python train.py --model="masked image model" --dataset="crops of objects in photos (Visual Genome)" --train_examples=123503 --image_size=48 --crop_scale_min=0.5 --horizontal_flip=true --method="simmim" --mask_ratio=0.6 --loss="l1" --arch="swin" --norm="rmsnorm" --norm_position="post" --hidden_act="gelu" --mlp_ratio=6 --head_dim=32 --fused_qkv=false --bias="none" --qk_norm=false --parallel_block=false --inner_norm=false --drop_path=0.1 --patch_size=[2, 2] --depths=[2, 5, 2] --widths=[96, 192, 384] --init="lecun_normal" --residual_init="none" --optimizer="soap" --beta2=0.99 --learning_rate=0.0027 --beta1=0.9 --shampoo_beta=0.99 --eps=1e-08 --precondition_frequency=16 --max_precond_dim=1536 --one_sided=false --adamw_lr_other_params=0.0026 --magnitude_pruning=0.5 --max_steps=10800 --batch_size=256 --epochs=22.4 --lr_schedule="cosine" --final_lr_fraction=0.05 --warmup_steps=540 --weight_decay=0.04 --adamw_weight_decay_other_params=0.01
Rows from block 3 of a small masked image model, named by matrix and row number. Rows with one number belong to one neuron. Each number is 128 + 24 x the weight over its row's rms, rounded and kept within 0 to 255. All counts start at 0. Numbers have three digits each.
After each neuron's rows are labels from the 100 images, of 14848, where the neuron reaches its highest value: "peak at" is the part of the image that holds the peak. Only what is clearly more common there than usual is listed. The data: crops of objects in photos (Visual Genome).
# fc1: MLP up (model.blocks.3.mlp.fc1.weight, 1152x192), inputs 117-155
# fc2: MLP down (model.blocks.3.mlp.fc2.weight, 192x1152, transposed), outputs 117-155

fc1.766:135153139143090099144127170154115128128152170082086137128128128146108157115149128150090106128128089202128143127128108
fc2.766:128128128133128158128086147151127114128144072177086137128128086128128147128128145104139168128128128077128128128107128
peak at: bottom left

fc1.571:098128128185166136128128163068128111128154162128128169160172129128126128128159137161162128128128128128079128154128128
fc2.571:138128097128128171128099072150131128146128151128155128128095168180128187119151098092069191146128156128097098128075128
peak at: top right

fc1.763:128128128128128063128128168128128190177128128128114117097128185128128088146135084072141199128107128128128128128128115
fc2.763:083128192151154123126128128161128128171128128128162146128150082108208128174122132146128128162128125193128129118095086
peak at: middle left

fc1.321:146128128128128128128128128066088146179128128128087086128161075128128165164136128128128104179060128128128128200116132
fc2.321:128119103128128099135104128128128128128128128093123096161075093141153128135128128115171128175128128128112138128128108
peak at: top centre; top left

fc1.597:128111160160108128128128128128128085128128106128136159199107180075165150128142135107129106095128128138142128137128166
fc2.597:128128086127164165090121128143128158095106128155128058128128128128114068128172128128128128128128131082128128096128128
peak at: top right

fc1.291:128139092085112105142128110128141143128128120117128121128128128098128128128146086128128128083094128128128128105145142
fc2.291:157128110129125119184100134163117128128121128152128128103168173160091174126118128128128128128128128128159122128128126
peak at: bottom right

fc1.448:128161143128128105128128128160128138128044133095086128128133128164114128128201169128128128128153095108128128154104139
fc2.448:128128152156128125154128089083116154150145157128182132131155160073128128092152061128185173142148164160128128128128152
peak at: bottom left

fc1.323:103128128162128142128150193086126127128141100153135164100128067128072128125174128128144084186171140159128128128128128
fc2.323:148128153131131093143128115086128128128128128128108127168119128128182169128174149197196128122072128130092128128107164
peak at: middle right

fc1.6:111128121089128125153148124090164128128128115192128128128128128146126128099133128111096103128061124133128128092103107
fc2.6:129128103117128167128128115128138167087128128128128151128127108102170106128128142128128128118150128087172128147152128
peak at: bottom right

fc1.350:128128128128128128128128167128151153137128128128128125128128128128128077152138128159159128128166081128128188039128098
fc2.350:085113128128179096108128128128128128158105128108105132128159117172128102128128128128128201152123128128079128169184079
peak at: middle left

fc1.243:127120128116170128128116128072128101148128128134128135128108069191098128172118086128128128128123107128099128128128087
fc2.243:115128128109128107132128128128128086081128128135171137128128128128122128132119117119151120128148175146128128128128113
peak at: top centre

fc1.334:128128089135128147128128150128148114171146128159128128128128074128147086128160128128161128128128128128084143180128106
fc2.334:128088160076128145094192149128128185128128143128072128068128115128128128128128128128128195128128128128170128136128143
peak at: top left

fc1.13:128128128111118125163053094128128109170128148112183128143184169104184128120094128128085128128128099088128091128150128
fc2.13:128128128128128128117100149117080128135128128131128128128105140128190177128114176175128155152128150170128094133128128
peak at: bottom right

fc1.200:144128128093110091128128127118121168166102128067128128169130086128167128159125156178157129090128128128147128150128179
fc2.200:152100128165128156102098128106128083128128064128135128088129190113117179111128085112098116128077156128101131128116094
peak at: top right

fc1.138:128129128118128128069128128128126174080128087128156128149128146151128128148128155101128128080128128128128128128128128
fc2.138:128128128128128128196104157123128128147128128128100053128128112128128128163128128128112128128128128128087152128128128
peak at: top centre

fc1.541:128128163128156090128128085056167097128194138150106128128128185128128128085128128137128150128112128172128104128084065
fc2.541:135128148128128189128186123128128113128128128096059123144128148128106109078128121183128137128106031093104158087128166
peak at: bottom right

fc1.143:128110067128128128128137155065133128082128107128128128128128164128141158128128128128128128139128157164128128128179128
fc2.143:090128106147099158076128075128094128148140128128128128128170128152128090092053128128158128137153128128118128081128128
peak at: bottom right

fc1.722:164128128145128128128088128091164128142112155128150128128128138128110101099111083128128120170116113102137128128128128
fc2.722:161110193105128180128088103128128115111155128197128128109187128128062167103139128128128092103137128128158095128128102
peak at: top right

fc1.31:144146145128099128167133128149100132128148168190082128080138091128118128128110128057148128128099129116128154087151156
fc2.31:128142128075074128128128081106166089128128160128151071128110118128132133128140111085128120128128099128139114128172151
peak at: bottom right

fc1.130:082168085173186128128128128128128128049097071100162183148128070128128128105128128128088116155121123112142090128128128
fc2.130:176128163157128118128153128128128141144147128128128101119165166126129118128067154136184100105128128158128136128128102
peak at: bottom right

fc1.430:095128128133128128131128153098151127128128128159111198128128128122128149128107128081128128128176128128166111128128102
fc2.430:148168128109128150092099128154128128156128128129134128128128110137104128128128128128083128138128185076128128148155148
peak at: middle right

fc1.560:128128128128185129128128153128127128128186189128128128128128128123128116128128128151119140128217134128128128133128143
fc2.560:128106128128128176165139128128127128128128128128128103128128100067128128128116099170106128086067128128103128128128128
peak at: top right

fc1.705:115128128128128128128128098128128128094128205128128128188128128128128128128128128128128118128128128128128128086128097
fc2.705:120088078128128145102128176102128128128128111077135093068197143155128171128128075104119128128148128063155145128128140
peak at: bottom right; bottom left

fc1.353:128139172076128176094168128128128086128128128128137128128110128076128188121086128128100128116106151156154138105127128
fc2.353:128128128128128128204128141128159128128128100128166128128128128159128128128128093128128083105128128128128166123128128
peak at: bottom right

fc1.566:128141128129138108128096139104102128082083128117128128108047128128128106140128152128170158128128094124156128142128106
fc2.566:128128128128128128128162107080128172128128128128142128176128138137128128126132128144128085140128154137098128112128161
peak at: bottom left

fc1.587:128153128128128142078126164128136157128126145128128128110128128194115128128105128128106149150129128147099128140079131
fc2.587:109073128128144068128128166128124128128128089134128128128128128128190119128152128086128128128128060128165128128112076
peak at: top right

fc1.634:132058174128082128108093128128128147078128109126102168146138109128128128128128075170153092161132128128128083128128081
fc2.634:128111084150071128128128110111166128128192128117128119128128128128131132084139128167094123083128087128128120128156128
peak at: bottom centre

fc1.466:128128128088154170128128128061128128128118128128128128128128128098128207160128128110093151128128128190154128084128128
fc2.466:128128086128128128103128114128118144128128126128128128104128079150128050128099128167168203128128128139128128128128128
peak at: top left

fc1.43:143128128088128128128128128128090128128150115128128088109188128078082128149128128057128161054128136128142107128105094
fc2.43:173128128081083150128144126127111171128105128091108165191107100167116171128128114128123128147128083110070080128128155
peak at: top right

fc1.386:128100092128190109128128128128128128078128173128056128119150075128157128128088122172106087128131128128128128128128126
fc2.386:128164167150090072143086090128169134138128128128111131121125128101114128128128128128122128106128128128128128165128108
peak at: bottom right

fc1.368:128128128148128137128128128128128152128128128128128128128128128128144128128066088161109098128128121128128128063138151
fc2.368:156128097128128128170147128128128091092128128128103154128119110128107128128128128159128128128080136156095095128092125
peak at: top left

fc1.697:153094158174116106117128128128126096155128082102128088085128133128128128095131128099128128144128092182124148128201068
fc2.697:128128147128173199128128118078128137128128128128137116128115111128128143120154128128073158128128181105128095128138128
peak at: middle left

fc1.744:054173128128128128128128075128102128128128128128128147128128128128180128128128128098176128152161128128128128159128128
fc2.744:144092128128092128144137128128128110128152128128155128128128128128128128128144095162128128128128128128128128128128128
peak at: middle left

fc1.408:128148171038128128139090109128088100128144086155078113128106128112128120128128123128086070128104128148128093156128107
fc2.408:114128128156128107141128096146051128128128128128128116128084128128128176108157128108147128128128170147128087139128128
peak at: top right; top left